config.yaml
arch: "resnet_bottleneck"
model: "self-supervised image encoder"
dataset: "microscope photos of single blood and bone marrow cells"
train_examples: 194171
image_size: 48
crop_scale_min: 0.3
horizontal_flip: true
translate: 0.12
color_jitter: 0.4
method: "vicreg"
norm: "batchnorm"
activation: "hardswish"
drop_path: 0.1
depths: [6, 6, 6]
kernel_size: 3
stem: "deep"
avg_pool_shortcut: false
widths: [192, 384, 768]
projector_hidden: 1024
projector_out: 512
projector_hidden_layers: 1
init: "small_normal"
residual_init: "none"
optimizer: "muon"
muon_scale: "match_rms_adamw"
lr: 0.002
momentum: 0.9
nesterov: false
orthogonalizer: "newton_schulz_5"
adamw_lr_other_params: 0.0016
grad_clip: 5.0
cautious_weight_decay: true
steps: 6400
batch_size: 256
epochs: 8.4
lr_schedule: "cosine_restarts"
final_lr_fraction: 0.05
warmup_steps: 320
weight_decay: 0.4
adamw_weight_decay_other_params: 0.05
Rows from block 8, named by matrix and row number. Each number is 200 + 40 x the weight over its row's rms, rounded and kept within 0 to 999. All counts start at 0. After the name is the row's rms in percent of the matrix's.
# convs1: 3x3 conv (model.blocks.8.convs.1.weight, 96x96x3x3), inputs 70-83, a 3x3 kernel for each
convs1.23,101,164,181,200,176,203,162,182,128,191,214,318,213,221,210,205,244,167,229,253,211,201,200,170,167,158,264,185,153,183,184,203,141,179,218,272,139,231,247,152,256,234,172,262,205,237,182,209,146,190,193,104,181,158,142,299,222,237,247,179,237,155,180,190,210,200,168,204,125,181,146,160,198,214,262,150,284,265,129,152,143,154,238,190,125,193,250,192,126,191,228,136,202,276,122,220,313,145,264,295,162,191,169,170,146,166,149,99,166,229,224,168,264,242,156,236,222,216,182,266,183,200,187,168,215,202,217
convs1.24,102,214,177,183,197,199,183,228,180,164,206,207,175,283,195,170,327,240,187,167,242,178,148,272,258,202,272,172,281,217,188,238,208,173,230,166,183,201,210,191,183,151,165,201,152,213,186,230,202,227,199,189,257,201,229,220,169,216,169,169,255,190,209,240,191,191,242,121,187,144,162,126,94,216,186,235,120,185,278,180,254,163,134,131,220,183,233,215,210,230,219,279,264,274,183,187,180,196,201,176,203,159,209,210,190,258,214,197,242,193,171,140,272,214,178,239,236,184,154,202,190,120,165,140,160,196,175
convs1.25,100,172,187,230,183,170,185,176,194,202,203,189,211,292,212,204,264,241,186,224,213,142,208,259,188,177,186,179,163,159,205,165,162,172,218,167,158,213,216,257,180,203,215,240,227,199,188,300,280,175,161,346,191,167,228,200,162,180,281,245,178,329,221,200,213,183,186,151,186,190,155,172,123,184,162,217,221,162,141,213,212,65,187,127,187,231,255,162,216,222,157,267,199,217,252,140,153,154,171,156,214,193,204,206,161,198,208,192,184,182,196,157,175,183,186,210,258,245,193,211,181,212,233,234,174,168,194
convs1.26,099,170,220,158,176,231,197,140,236,176,178,191,206,199,173,193,216,190,182,234,333,227,226,240,183,253,294,217,241,217,217,188,199,156,202,189,161,200,194,214,209,182,195,184,189,187,204,152,203,198,202,151,162,214,233,151,267,136,159,244,140,242,152,123,162,145,175,159,210,195,181,207,208,145,104,166,115,171,166,176,144,186,140,152,170,212,249,226,182,156,227,206,132,175,206,164,225,213,163,166,232,232,251,204,277,237,175,157,168,209,199,246,166,138,271,151,153,257,180,113,156,153,184,176,168,172,133
convs1.27,101,172,180,102,186,138,190,161,173,189,144,155,168,182,155,158,153,169,174,183,173,148,106,227,175,227,258,176,236,217,177,189,242,166,240,221,193,166,195,158,175,161,151,203,163,191,251,179,212,231,224,182,215,204,171,260,233,152,164,215,80,253,229,151,178,142,157,235,185,206,196,207,230,241,204,258,180,201,241,195,162,95,206,147,191,207,232,175,166,198,154,215,254,188,178,172,135,150,154,220,193,173,164,161,163,160,153,162,199,217,163,204,231,226,186,212,208,182,221,205,203,135,134,163,225,219,226
convs1.28,102,210,194,190,202,187,213,190,207,207,203,223,263,181,177,230,146,162,218,192,205,210,137,203,217,207,201,163,175,166,169,188,218,176,223,276,204,242,260,280,194,178,244,202,210,244,198,235,212,227,176,197,170,120,171,213,191,151,200,215,179,210,213,150,152,143,153,226,265,243,135,220,196,157,195,130,219,222,196,177,185,217,199,170,78,192,233,138,113,262,199,144,183,138,193,191,150,208,216,164,210,177,206,203,151,187,181,122,185,205,217,147,161,171,146,143,183,194,313,229,203,224,154,251,140,127,197
convs1.29,100,255,196,203,230,205,210,226,215,255,150,175,176,101,155,210,167,156,198,134,239,177,215,187,281,258,213,239,167,206,161,190,311,213,159,177,147,207,248,195,196,233,210,205,232,207,200,227,173,211,219,246,154,235,203,197,255,212,152,188,256,160,167,159,195,214,222,188,197,142,130,167,138,226,187,129,203,207,195,147,166,189,132,115,140,165,222,201,143,208,193,176,195,187,169,187,143,211,202,109,213,175,212,148,128,183,227,180,206,206,193,175,246,145,240,175,222,179,205,174,175,164,181,176,195,247,186
convs1.30,102,107,163,185,104,170,170,199,197,211,188,138,191,120,154,170,100,159,228,165,167,224,180,166,282,118,187,259,194,191,195,179,203,170,102,135,162,198,186,195,208,235,174,191,178,201,177,205,187,213,194,302,193,265,306,201,177,283,328,133,172,313,221,123,183,183,99,210,220,151,230,269,257,197,155,217,217,118,179,289,302,212,209,171,255,224,77,157,311,244,209,230,206,132,243,155,169,193,175,177,189,175,191,189,171,318,282,214,259,163,161,242,184,137,233,249,250,217,166,162,158,185,191,196,272,249,270
convs1.31,097,184,98,187,164,165,155,227,210,173,198,140,150,99,195,193,100,155,201,169,205,207,285,210,155,246,206,189,221,214,236,189,215,272,168,219,265,229,197,195,251,174,205,190,232,243,210,177,196,247,149,223,174,173,241,188,272,242,208,179,192,231,179,72,278,257,180,169,236,274,162,243,271,135,251,299,257,182,196,332,78,151,198,253,219,250,209,207,199,112,121,187,217,210,200,131,215,155,166,221,206,181,182,144,205,168,240,117,216,211,193,203,227,192,200,283,160,163,220,273,207,199,167,244,170,220,259
convs1.32,102,247,240,178,205,250,188,237,182,177,179,247,266,186,181,294,254,157,143,178,176,227,186,223,177,151,204,216,149,196,177,126,199,210,144,199,220,231,259,204,208,265,167,141,174,165,212,217,233,268,133,167,255,203,223,196,183,227,188,233,171,157,254,186,136,139,176,176,195,120,159,135,151,211,170,199,180,202,118,181,244,199,151,189,207,174,203,187,174,253,201,210,248,203,223,185,195,236,201,210,215,227,250,185,128,292,250,191,182,143,166,205,178,159,124,201,208,207,168,211,159,244,226,190,195,172,249
convs1.33,099,171,189,227,189,220,213,211,184,189,137,158,144,156,202,162,162,127,160,169,162,168,192,156,182,219,184,251,256,192,169,241,193,148,231,203,168,270,207,216,172,134,192,191,186,189,204,220,157,205,200,153,226,167,143,204,185,156,188,215,198,230,228,203,181,196,175,151,217,222,158,202,181,196,161,193,182,199,185,230,226,242,200,202,196,177,159,185,220,180,231,252,224,218,242,165,188,276,213,230,205,225,244,231,276,216,180,175,196,233,252,202,221,254,203,220,225,184,203,201,127,205,187,142,212,180,180
convs1.34,100,179,208,135,213,233,208,188,226,197,182,237,242,169,226,187,178,184,172,166,208,270,184,192,201,280,213,220,223,172,179,198,234,197,280,254,227,181,180,188,199,186,215,240,229,213,194,199,226,177,220,182,200,219,232,148,162,201,206,127,163,287,179,187,224,271,261,184,227,238,157,132,252,194,189,253,218,252,252,302,258,133,136,203,245,217,205,269,252,185,207,145,152,155,180,185,182,172,218,210,212,167,165,183,178,184,151,127,127,196,197,209,178,178,156,234,264,234,178,271,278,157,266,193,138,112,158
convs1.35,102,167,161,133,162,197,189,180,215,205,187,219,242,240,221,238,160,210,168,189,187,282,133,245,302,191,210,184,148,155,222,162,157,264,108,170,209,197,189,197,207,181,190,220,182,182,184,159,183,172,162,239,224,247,232,186,177,202,164,268,251,201,199,121,190,156,239,201,149,171,238,208,198,181,191,245,93,228,314,237,294,70,190,291,254,169,274,181,170,209,197,151,204,252,167,200,212,155,193,162,156,154,147,174,232,232,128,303,209,173,216,233,182,201,232,215,205,175,162,106,181,147,176,136,173,222,245
convs1.36,107,148,196,214,162,194,220,152,178,236,119,181,198,85,222,249,180,297,247,203,201,194,190,208,195,214,149,128,201,216,177,239,230,196,206,236,139,255,233,278,224,213,252,280,228,226,190,152,162,165,163,199,213,218,187,367,218,166,355,159,181,268,181,166,177,176,224,158,225,214,183,224,183,230,183,165,136,171,216,151,235,187,212,170,172,200,204,167,187,196,222,189,210,152,178,194,233,157,222,230,180,176,180,169,206,258,145,206,210,304,244,242,222,188,205,202,205,217,147,83,233,193,191,191,285,269,162
convs1.37,091,153,185,174,203,222,158,216,210,127,248,225,163,223,230,236,197,142,210,194,158,157,175,225,144,205,128,188,287,190,166,283,200,201,310,254,205,230,259,252,192,249,182,187,186,200,153,196,122,172,176,160,201,178,146,143,178,211,199,169,106,195,206,214,203,164,219,200,189,203,178,186,210,132,122,212,132,128,106,191,156,182,135,166,248,176,159,165,199,157,168,204,183,154,223,217,174,247,189,217,198,208,183,195,186,230,217,211,224,145,198,214,132,167,217,162,190,224,171,246,205,268,195,209,170,172,215
convs1.38,103,190,130,192,177,135,176,198,223,251,172,177,192,196,213,156,173,152,170,255,193,170,188,214,204,155,227,203,224,181,193,197,243,241,226,260,199,203,187,186,206,193,195,190,178,176,185,239,228,177,236,130,205,178,101,283,253,190,279,200,219,214,181,229,204,40,169,77,181,249,170,237,177,229,233,219,211,174,263,195,257,220,192,199,161,158,162,164,125,183,216,148,229,271,236,220,225,215,127,179,129,213,183,207,210,185,223,171,153,218,252,240,279,162,231,241,228,218,203,143,154,123,243,223,166,240,197
convs1.39,103,175,183,159,183,205,180,168,223,222,142,143,138,275,148,84,321,248,147,204,170,181,222,122,186,178,180,217,275,192,196,216,216,236,199,212,304,186,181,177,207,161,177,251,179,236,129,210,203,168,226,246,137,183,171,166,178,178,241,96,149,217,149,215,184,148,201,171,162,172,227,178,189,184,226,178,224,210,216,249,166,220,217,245,168,169,126,182,109,148,186,274,253,240,215,130,215,219,199,236,155,174,167,176,144,124,196,195,211,226,214,177,217,172,217,216,218,209,178,264,263,200,180,209,177,198,199
convs1.40,100,211,260,160,205,221,144,230,254,193,194,169,184,218,180,110,184,175,180,179,187,247,182,181,261,196,224,200,193,202,191,182,185,235,180,241,177,227,197,223,204,230,221,213,198,226,218,219,199,221,212,188,225,220,158,248,179,243,234,187,224,202,269,225,142,170,213,251,238,188,253,252,228,135,133,208,183,178,207,210,276,205,193,217,193,197,166,220,188,238,202,211,214,185,274,222,154,278,184,139,207,198,206,183,182,205,191,208,186,316,311,200,326,216,138,286,162,127,226,228,231,262,238,190,270,219,247
convs1.41,096,235,246,157,288,187,145,235,175,171,200,183,219,235,198,188,204,202,209,191,210,162,168,200,165,166,209,146,201,169,186,244,195,214,238,235,248,226,219,198,189,211,205,188,189,161,193,225,176,168,244,124,187,148,76,171,184,174,167,154,172,221,246,230,195,207,172,250,194,230,245,294,318,250,201,177,210,126,186,190,119,171,231,193,123,165,138,37,172,85,30,169,210,201,160,161,203,179,146,200,183,129,162,222,160,178,233,185,174,210,228,176,223,220,175,159,146,109,232,220,253,242,155,224,209,205,185
convs1.42,099,114,140,191,162,151,185,237,138,134,234,204,196,196,170,159,301,316,178,271,264,157,209,151,94,228,202,211,258,239,274,250,169,181,273,250,271,169,181,214,216,198,232,289,308,242,169,228,185,198,202,147,162,201,255,223,233,154,145,189,205,114,103,259,206,165,142,212,159,171,203,233,229,175,164,178,183,161,139,189,95,135,205,277,219,239,220,148,140,142,142,169,198,242,149,230,235,170,198,174,254,202,183,218,218,187,225,244,194,246,269,182,238,208,142,139,159,156,248,168,164,234,206,173,231,220,247
convs1.43,099,227,214,189,214,180,234,171,230,258,157,126,177,282,215,128,181,262,148,249,192,180,189,189,177,218,175,181,250,157,140,208,195,138,255,204,147,200,233,230,185,173,212,166,190,204,213,288,184,170,155,189,191,164,222,286,202,123,200,168,180,213,176,196,214,144,155,231,231,165,199,174,154,226,174,123,224,277,222,167,175,284,191,164,152,144,168,227,220,203,314,184,191,169,219,241,139,166,187,140,184,178,162,262,249,138,193,219,177,179,152,188,161,154,225,151,134,237,170,180,153,159,212,183,128,205,144
convs1.44,103,111,183,189,174,231,233,162,216,189,144,199,232,205,164,260,295,207,265,232,184,260,241,196,294,236,212,238,216,150,230,158,231,243,246,323,226,211,177,216,236,173,163,229,144,150,133,173,263,160,163,271,157,187,279,211,178,221,155,208,223,152,243,227,164,133,119,120,212,230,130,247,241,142,154,228,162,157,230,190,213,226,183,205,221,190,168,267,160,179,237,203,257,121,211,197,149,140,133,181,139,167,190,180,219,226,183,190,208,184,164,226,178,141,197,152,159,212,190,225,219,186,236,207,220,196,213
convs1.45,095,184,206,192,205,226,197,174,195,186,150,180,215,185,166,207,193,179,193,173,253,194,177,266,180,194,235,175,133,149,203,173,186,210,188,155,188,162,229,239,155,188,220,197,200,203,251,225,243,257,191,192,245,167,210,168,328,273,145,318,247,143,273,207,213,190,205,228,160,205,175,154,185,240,213,204,226,202,216,171,237,232,91,173,220,107,202,288,144,176,256,131,184,238,124,220,258,104,208,254,160,210,197,279,209,193,165,205,180,252,207,100,292,219,175,224,226,163,128,183,166,190,178,182,200,145,151
convs1.46,100,191,160,152,206,227,191,215,190,216,172,179,192,205,231,201,242,214,237,179,251,285,234,206,282,227,215,237,207,233,207,211,227,181,186,193,174,177,249,193,157,160,206,155,172,222,103,73,146,119,169,79,147,81,83,241,191,255,263,208,219,248,199,194,228,219,217,182,182,162,211,232,223,228,194,204,236,182,112,194,215,183,210,234,212,274,273,245,188,233,228,227,209,204,192,166,209,222,163,194,164,140,241,176,169,246,225,188,157,180,194,242,214,229,172,205,163,191,203,230,213,225,226,258,214,246,280
convs1.47,102,185,172,218,157,219,177,127,148,148,208,229,202,209,255,173,175,240,206,179,218,172,200,216,258,247,207,243,211,189,137,245,256,168,277,225,181,193,199,204,172,228,168,102,142,190,211,203,199,239,201,258,225,210,297,173,231,218,170,136,147,231,195,217,196,185,147,208,156,164,257,224,156,256,253,200,165,149,149,149,172,296,151,223,164,200,257,202,195,187,241,182,196,181,148,188,179,134,214,190,163,185,193,197,244,199,179,169,164,163,160,194,193,178,162,163,175,195,225,159,144,255,244,172,245,277,236
convs1.48,102,158,193,205,159,168,151,200,162,238,154,214,248,180,175,221,168,193,213,267,197,280,254,224,330,276,324,264,202,229,205,224,212,210,144,166,144,215,188,142,244,216,150,250,201,140,176,154,286,168,217,303,221,252,231,262,137,202,187,107,252,177,118,207,147,160,183,132,193,207,135,166,223,306,181,219,252,194,173,247,202,201,320,175,202,237,137,185,269,252,277,168,166,144,171,177,173,207,211,195,142,183,187,128,184,210,208,240,266,226,175,223,210,218,145,234,171,137,175,180,255,223,196,208,178,205,233
convs1.49,098,191,205,193,232,237,215,211,189,207,155,218,216,182,230,238,199,188,210,225,186,252,247,268,285,239,290,269,214,225,191,140,229,211,114,214,165,206,258,252,145,238,276,149,160,220,148,182,151,219,236,231,257,229,171,275,302,300,201,268,242,159,198,260,197,177,211,254,158,143,235,244,148,241,218,227,189,274,234,237,296,228,201,200,229,247,204,251,264,215,271,164,241,265,225,223,204,238,228,194,173,218,175,181,213,202,235,227,213,253,222,194,209,186,165,205,209,176,170,240,301,103,99,206,182,78,152
convs1.50,104,190,195,173,157,182,168,210,173,173,250,181,172,248,198,195,242,186,250,211,177,158,175,221,179,159,224,201,198,266,214,192,254,239,215,237,222,176,194,146,205,215,210,213,205,228,240,258,113,220,233,181,245,147,174,83,149,209,98,214,216,140,186,222,276,195,261,210,159,268,305,239,237,197,195,237,153,212,193,179,132,190,215,207,250,248,214,191,195,250,248,188,154,211,217,176,211,179,164,225,224,189,161,206,229,191,218,162,213,184,212,155,228,276,146,169,199,162,181,108,156,175,164,186,214,194,125
convs1.51,098,169,138,158,196,157,179,174,197,188,189,200,184,154,215,191,184,171,215,207,191,208,212,159,176,243,182,207,225,343,238,238,203,191,223,188,138,212,185,172,207,203,176,209,237,279,206,210,281,225,210,280,257,196,195,223,190,241,143,131,249,120,149,230,158,166,117,171,212,121,169,171,157,209,196,193,179,263,221,173,205,150,101,137,124,146,122,144,206,278,268,234,189,171,195,192,228,188,204,223,224,183,154,204,231,168,159,165,170,275,215,237,224,192,281,220,309,235,193,191,163,227,238,276,227,216,197
convs1.52,096,200,225,224,203,288,279,228,244,253,172,179,151,205,202,195,183,203,157,141,199,279,170,108,241,179,162,173,159,235,151,127,243,174,125,130,124,181,163,136,219,218,211,230,213,180,162,223,279,194,156,235,228,191,248,164,179,159,194,207,177,171,150,198,244,237,186,229,206,142,161,186,127,203,288,246,211,245,252,214,141,254,216,237,140,221,132,75,233,170,158,171,177,229,165,245,212,161,217,179,150,228,235,189,241,240,208,201,207,229,243,179,215,230,202,201,232,215,203,233,212,280,190,201,201,190,266
convs1.53,102,211,179,202,197,183,199,174,194,188,155,219,184,176,207,188,215,214,147,208,301,245,250,191,163,181,203,152,136,176,179,93,179,217,170,224,173,178,186,177,171,188,173,172,220,184,152,229,129,199,244,128,144,141,69,144,174,210,212,221,256,217,194,174,229,253,258,237,145,205,241,148,171,115,215,323,161,240,254,166,150,162,171,250,232,201,213,156,187,208,253,239,196,152,256,203,205,182,211,234,216,269,240,215,256,281,135,187,148,175,172,228,160,202,269,172,178,209,170,254,214,226,229,226,231,255,206
convs1.54,093,228,292,238,189,292,156,189,168,148,186,227,262,170,148,167,184,211,168,211,178,169,223,196,128,294,143,133,168,285,225,218,209,293,257,217,217,200,190,203,206,212,196,215,226,221,196,165,207,202,155,170,166,144,132,241,208,155,252,229,163,195,198,136,216,224,292,243,251,230,261,220,160,208,225,139,193,265,228,204,167,189,230,219,200,307,274,203,222,153,111,198,185,167,147,156,197,176,195,270,176,180,175,140,121,206,155,155,159,173,154,108,170,220,133,144,205,112,160,129,198,184,194,255,264,229,196
convs1.55,100,206,206,175,202,210,140,205,213,187,138,204,190,124,159,202,213,212,209,156,217,206,190,209,188,187,226,251,167,180,284,136,197,322,151,139,263,205,211,184,194,176,156,162,136,184,209,163,154,252,175,168,276,257,267,190,244,273,151,223,323,179,159,219,166,106,175,206,151,193,213,230,218,150,184,191,209,232,137,202,215,201,144,225,131,144,306,157,132,185,139,115,201,274,159,233,269,180,197,249,175,242,236,185,176,183,200,251,203,246,168,145,294,211,112,212,195,160,240,243,206,239,192,195,178,192,200
convs1.56,096,250,205,207,202,206,208,222,224,193,262,199,181,267,183,161,265,218,211,170,165,220,164,244,276,181,173,169,242,205,215,139,169,162,151,100,187,251,231,301,237,173,224,216,208,181,122,153,172,151,208,226,182,204,183,199,313,219,126,264,218,180,245,180,137,140,98,140,221,117,180,186,164,149,127,170,109,183,171,155,187,205,39,101,159,205,234,302,212,159,242,225,215,189,190,250,212,229,300,197,260,207,181,184,215,160,164,210,215,208,193,230,228,184,225,184,204,199,219,191,173,227,258,207,200,302,246
convs1.57,101,175,162,165,201,171,172,198,209,204,201,277,236,145,153,229,196,119,141,162,152,163,190,227,148,227,201,167,224,284,265,151,164,248,158,168,183,232,235,205,192,197,212,201,207,211,168,184,163,193,245,167,181,210,207,159,150,129,160,163,202,255,238,126,231,214,244,258,219,200,153,205,171,189,149,172,188,232,176,152,211,151,137,189,199,137,213,161,204,219,217,163,188,149,181,212,145,148,208,207,198,208,157,197,265,194,157,249,178,182,175,165,226,251,124,159,200,143,224,225,243,253,237,182,243,224,134
convs1.58,102,215,228,249,152,193,257,110,137,221,206,233,163,197,239,211,239,241,174,237,212,134,228,200,139,239,236,240,211,206,175,155,234,184,222,300,253,194,209,183,195,209,198,179,212,243,187,182,204,220,163,167,201,122,130,184,125,141,175,190,197,250,282,294,218,199,223,191,224,244,220,164,162,213,195,226,110,200,161,153,274,180,227,228,221,201,150,152,187,194,211,128,228,218,106,172,207,161,139,183,181,229,173,134,228,147,148,130,155,234,160,225,176,112,164,178,176,182,142,214,176,190,219,236,239,198,222
convs1.59,099,236,253,170,198,214,173,216,169,161,153,194,207,128,244,214,279,245,140,186,188,209,197,178,144,172,207,188,183,191,269,186,227,260,163,203,239,185,226,225,178,286,236,164,223,213,221,206,155,161,152,126,169,79,112,218,242,192,184,229,239,102,140,251,206,274,141,242,132,191,262,124,146,195,253,210,148,188,192,125,147,259,175,202,151,147,203,200,189,247,181,260,218,231,123,154,296,188,235,265,240,192,204,163,174,149,247,166,182,177,124,144,167,217,127,140,199,141,137,137,141,181,234,219,173,175,218
convs1.60,101,191,200,180,186,203,161,202,183,171,201,204,172,214,206,198,198,140,179,222,179,255,215,171,214,175,98,212,181,192,211,180,207,278,183,199,214,215,215,215,223,186,235,175,209,172,194,240,225,138,186,152,183,208,189,147,256,214,215,275,215,189,254,154,255,234,246,201,148,190,208,163,132,186,241,276,195,187,251,183,98,192,147,167,165,98,203,262,119,152,228,129,151,180,230,213,221,156,220,237,204,184,153,253,178,183,264,201,209,166,175,164,263,254,161,213,173,160,221,299,270,156,204,195,158,163,142
convs1.61,102,251,276,273,200,181,215,142,132,170,240,226,216,216,188,175,239,192,173,218,219,209,234,243,198,296,268,218,213,179,215,158,173,192,149,165,212,203,214,196,222,190,182,241,175,179,170,140,195,224,191,199,192,240,115,160,180,187,172,182,207,202,238,246,182,206,166,165,205,178,223,211,199,140,182,205,180,256,269,140,233,284,176,162,182,176,206,196,202,148,162,213,216,242,185,218,239,194,173,222,210,230,273,184,168,237,190,183,187,229,195,150,181,149,193,150,151,261,147,121,175,190,170,191,206,261,252
convs1.62,104,160,163,188,193,200,214,200,165,183,231,158,206,237,203,171,212,165,142,207,200,160,213,162,207,250,221,224,257,208,200,180,214,167,198,201,177,260,198,210,240,235,265,186,220,221,249,217,199,214,164,176,220,214,204,193,162,151,214,152,161,124,222,241,203,245,176,215,266,186,143,166,132,241,208,208,219,97,167,203,175,278,275,240,230,183,115,121,175,269,286,154,216,220,189,210,187,103,132,153,194,156,202,184,245,184,229,166,127,196,218,162,192,164,111,248,226,281,193,177,182,190,163,170,217,191,193
convs1.63,104,174,151,182,188,204,201,183,194,250,225,226,202,236,182,212,276,232,182,200,262,190,223,232,242,232,267,254,188,270,223,167,213,212,169,124,128,176,198,216,203,231,190,167,208,192,209,198,186,220,172,163,152,192,128,189,291,207,122,202,226,119,233,162,125,125,209,178,122,125,185,109,127,267,163,151,226,153,195,138,173,184,207,209,118,201,184,150,193,168,172,211,179,163,228,233,176,216,245,165,248,209,202,228,213,260,198,223,154,234,220,241,183,217,228,220,235,240,152,179,214,221,165,109,221,162,143
convs1.64,099,134,122,130,201,214,140,188,189,127,174,155,229,179,200,239,189,164,220,171,143,264,223,122,291,170,179,217,228,193,234,257,178,263,190,131,264,235,220,169,200,194,161,189,183,141,189,191,195,185,190,200,202,239,234,327,196,269,302,133,381,234,158,301,208,202,129,175,158,188,168,170,186,226,174,151,264,200,167,300,167,134,255,180,178,290,115,174,233,109,192,252,200,206,197,229,179,206,172,150,226,177,156,204,223,154,208,179,180,188,239,189,198,170,194,197,199,168,200,249,225,167,196,229,227,240,213
convs1.65,096,187,165,199,177,186,194,200,216,91,176,171,100,124,202,177,205,194,228,195,202,204,228,208,161,157,149,187,116,164,151,201,236,214,213,204,187,191,172,165,200,207,206,224,239,254,206,157,151,195,243,183,265,175,212,179,154,120,267,214,224,229,238,221,178,189,205,220,226,251,158,224,228,198,256,197,228,296,183,186,184,106,223,204,151,218,209,164,119,171,176,263,180,202,231,180,148,179,164,140,223,190,108,180,189,178,292,182,180,233,263,199,142,236,170,138,240,212,223,171,174,239,279,221,186,156,202
convs1.66,100,175,149,162,196,190,241,200,226,178,197,147,202,254,141,280,197,209,206,232,175,191,216,247,172,170,199,161,201,152,208,96,222,230,180,190,155,219,221,200,214,213,185,181,161,139,230,203,185,161,163,183,173,238,210,193,225,217,237,259,172,211,173,186,174,178,212,213,224,158,176,163,163,323,274,201,248,198,232,216,230,183,231,245,232,161,161,132,232,206,116,255,240,213,212,124,201,196,167,200,205,171,232,231,136,271,222,213,259,227,179,161,193,174,159,206,164,164,203,226,261,134,123,231,192,219,236
convs1.67,103,182,177,189,195,224,240,186,204,275,261,222,237,295,194,194,264,297,199,200,186,167,229,253,174,166,152,174,249,180,181,206,222,235,239,241,222,184,201,198,227,198,142,295,203,159,167,214,203,181,193,237,171,181,237,190,172,186,152,148,198,207,191,153,182,160,206,260,164,143,195,234,220,171,112,162,190,154,224,163,248,216,186,200,236,190,236,172,259,256,169,209,154,135,162,200,148,148,213,182,197,198,215,216,220,228,177,232,212,180,231,233,216,232,249,229,114,229,208,191,188,270,136,102,223,149,158
convs1.68,101,166,128,97,216,209,191,276,288,250,186,157,189,135,147,243,293,285,268,183,201,228,209,167,201,175,138,199,203,202,271,199,221,279,274,230,249,197,197,207,199,190,221,214,248,252,180,188,209,228,258,163,146,179,186,169,243,325,188,190,189,190,214,235,174,159,160,159,180,174,167,140,213,250,190,173,238,180,163,145,168,223,226,191,232,202,182,237,161,160,170,225,228,263,184,190,282,232,226,237,210,196,122,206,235,163,226,221,213,228,183,215,269,272,224,229,211,245,171,175,201,182,199,154,217,193,168
convs1.69,102,200,212,240,155,184,203,151,169,185,207,226,244,143,202,241,151,152,174,155,139,259,236,178,327,253,193,299,178,147,211,179,216,167,245,272,227,244,214,240,230,207,186,214,223,210,206,174,212,114,194,214,144,102,177,234,200,236,233,162,213,308,166,266,250,188,185,259,162,163,240,181,158,149,125,195,133,119,131,233,194,196,172,163,212,311,224,327,206,124,199,136,128,128,185,164,178,173,206,188,194,211,256,71,148,219,104,116,187,199,195,195,212,249,186,233,230,191,246,233,221,197,263,218,221,188,206
convs1.70,103,145,197,217,202,181,237,247,285,259,186,193,173,204,170,181,158,166,186,130,189,188,157,221,270,226,196,228,243,223,161,240,153,79,228,172,127,204,210,128,166,154,192,158,216,291,210,207,205,179,113,214,201,161,181,153,209,208,85,223,320,114,176,222,254,220,201,280,213,119,196,142,140,203,169,261,153,223,191,252,227,196,147,191,217,130,194,223,189,230,269,221,230,237,190,236,203,230,210,212,169,164,206,187,155,236,143,209,241,133,203,245,152,190,291,206,230,245,188,207,209,227,131,215,219,195,196
convs1.71,098,193,156,155,220,148,193,192,236,200,191,167,192,161,139,167,194,142,121,158,100,153,199,135,196,203,173,246,196,172,188,176,150,173,143,213,195,233,205,246,202,192,255,173,177,198,161,204,243,143,186,240,182,145,194,255,209,244,202,193,120,196,118,132,216,188,173,204,168,192,237,192,233,199,186,218,217,197,163,254,162,184,224,176,194,258,229,179,176,227,235,179,208,194,280,273,208,174,222,203,243,212,206,166,159,187,200,86,169,148,159,195,215,164,187,204,159,191,237,183,187,205,240,219,237,206,213
convs1.72,101,201,164,286,241,251,237,172,266,208,207,173,165,188,193,218,211,188,248,282,307,243,243,208,151,191,180,147,257,252,224,233,317,187,124,155,120,204,167,129,254,244,232,165,224,181,201,251,274,118,162,270,177,122,239,206,258,220,209,252,187,196,197,162,186,189,240,201,169,255,246,185,181,206,216,177,194,136,74,235,221,212,148,154,106,237,243,80,219,223,158,194,153,208,220,189,209,238,218,229,232,258,265,157,136,304,174,140,305,157,254,198,119,191,147,172,200,268,206,187,208,118,160,212,153,141,200
convs1.73,103,212,209,252,192,162,182,176,184,214,150,223,279,197,196,277,199,170,213,236,237,192,217,210,175,138,167,230,178,231,203,205,190,228,199,147,183,138,158,174,183,222,161,144,208,202,189,145,149,212,217,154,239,206,187,232,199,268,229,184,165,195,190,218,230,227,240,266,229,151,252,197,92,210,204,270,210,236,185,168,196,213,163,208,206,160,239,202,195,251,242,151,124,172,177,227,210,220,236,215,234,197,283,238,198,235,236,133,211,227,170,205,231,152,157,248,271,250,227,227,218,304,284,123,251,188,147
convs1.74,099,232,214,200,200,201,181,190,175,202,159,158,187,168,190,161,213,178,217,187,256,217,231,230,200,257,285,184,203,184,182,272,210,230,252,261,224,199,162,196,213,176,212,201,217,217,211,200,222,133,175,247,174,333,296,224,91,128,243,212,193,244,305,291,151,203,177,204,168,174,182,191,215,230,162,201,182,144,251,223,282,235,203,171,171,221,204,187,226,164,111,196,198,196,237,231,177,216,168,159,218,215,178,184,149,140,207,171,161,173,175,177,145,174,203,100,151,194,142,178,258,201,209,277,232,296,231
convs1.75,101,196,235,150,154,255,223,190,248,223,133,176,249,192,201,242,170,204,201,136,163,202,249,188,154,243,197,233,184,245,237,215,251,223,218,282,210,201,191,208,209,214,203,174,159,233,190,156,165,204,203,235,198,178,177,280,212,211,231,160,158,216,222,146,145,209,226,208,237,189,189,191,162,176,216,214,215,150,239,199,166,228,231,249,217,184,176,130,217,157,118,236,192,195,129,213,196,137,220,247,203,184,248,186,198,223,207,245,207,241,205,206,199,171,125,195,139,173,174,159,180,198,205,186,207,269,246
convs1.76,102,183,150,155,186,179,163,230,211,129,174,149,185,222,176,233,127,205,234,225,142,121,215,200,144,245,252,195,239,201,169,133,210,192,135,164,224,191,181,200,199,176,242,213,217,248,196,201,193,216,171,194,204,216,209,225,240,224,245,218,153,296,190,190,285,242,214,215,162,254,194,180,283,209,196,164,241,154,158,298,292,135,194,195,249,196,171,191,268,206,184,183,204,250,163,184,230,154,177,215,181,182,160,210,176,127,151,171,148,191,222,193,159,109,171,234,158,157,323,278,244,249,186,204,166,152,181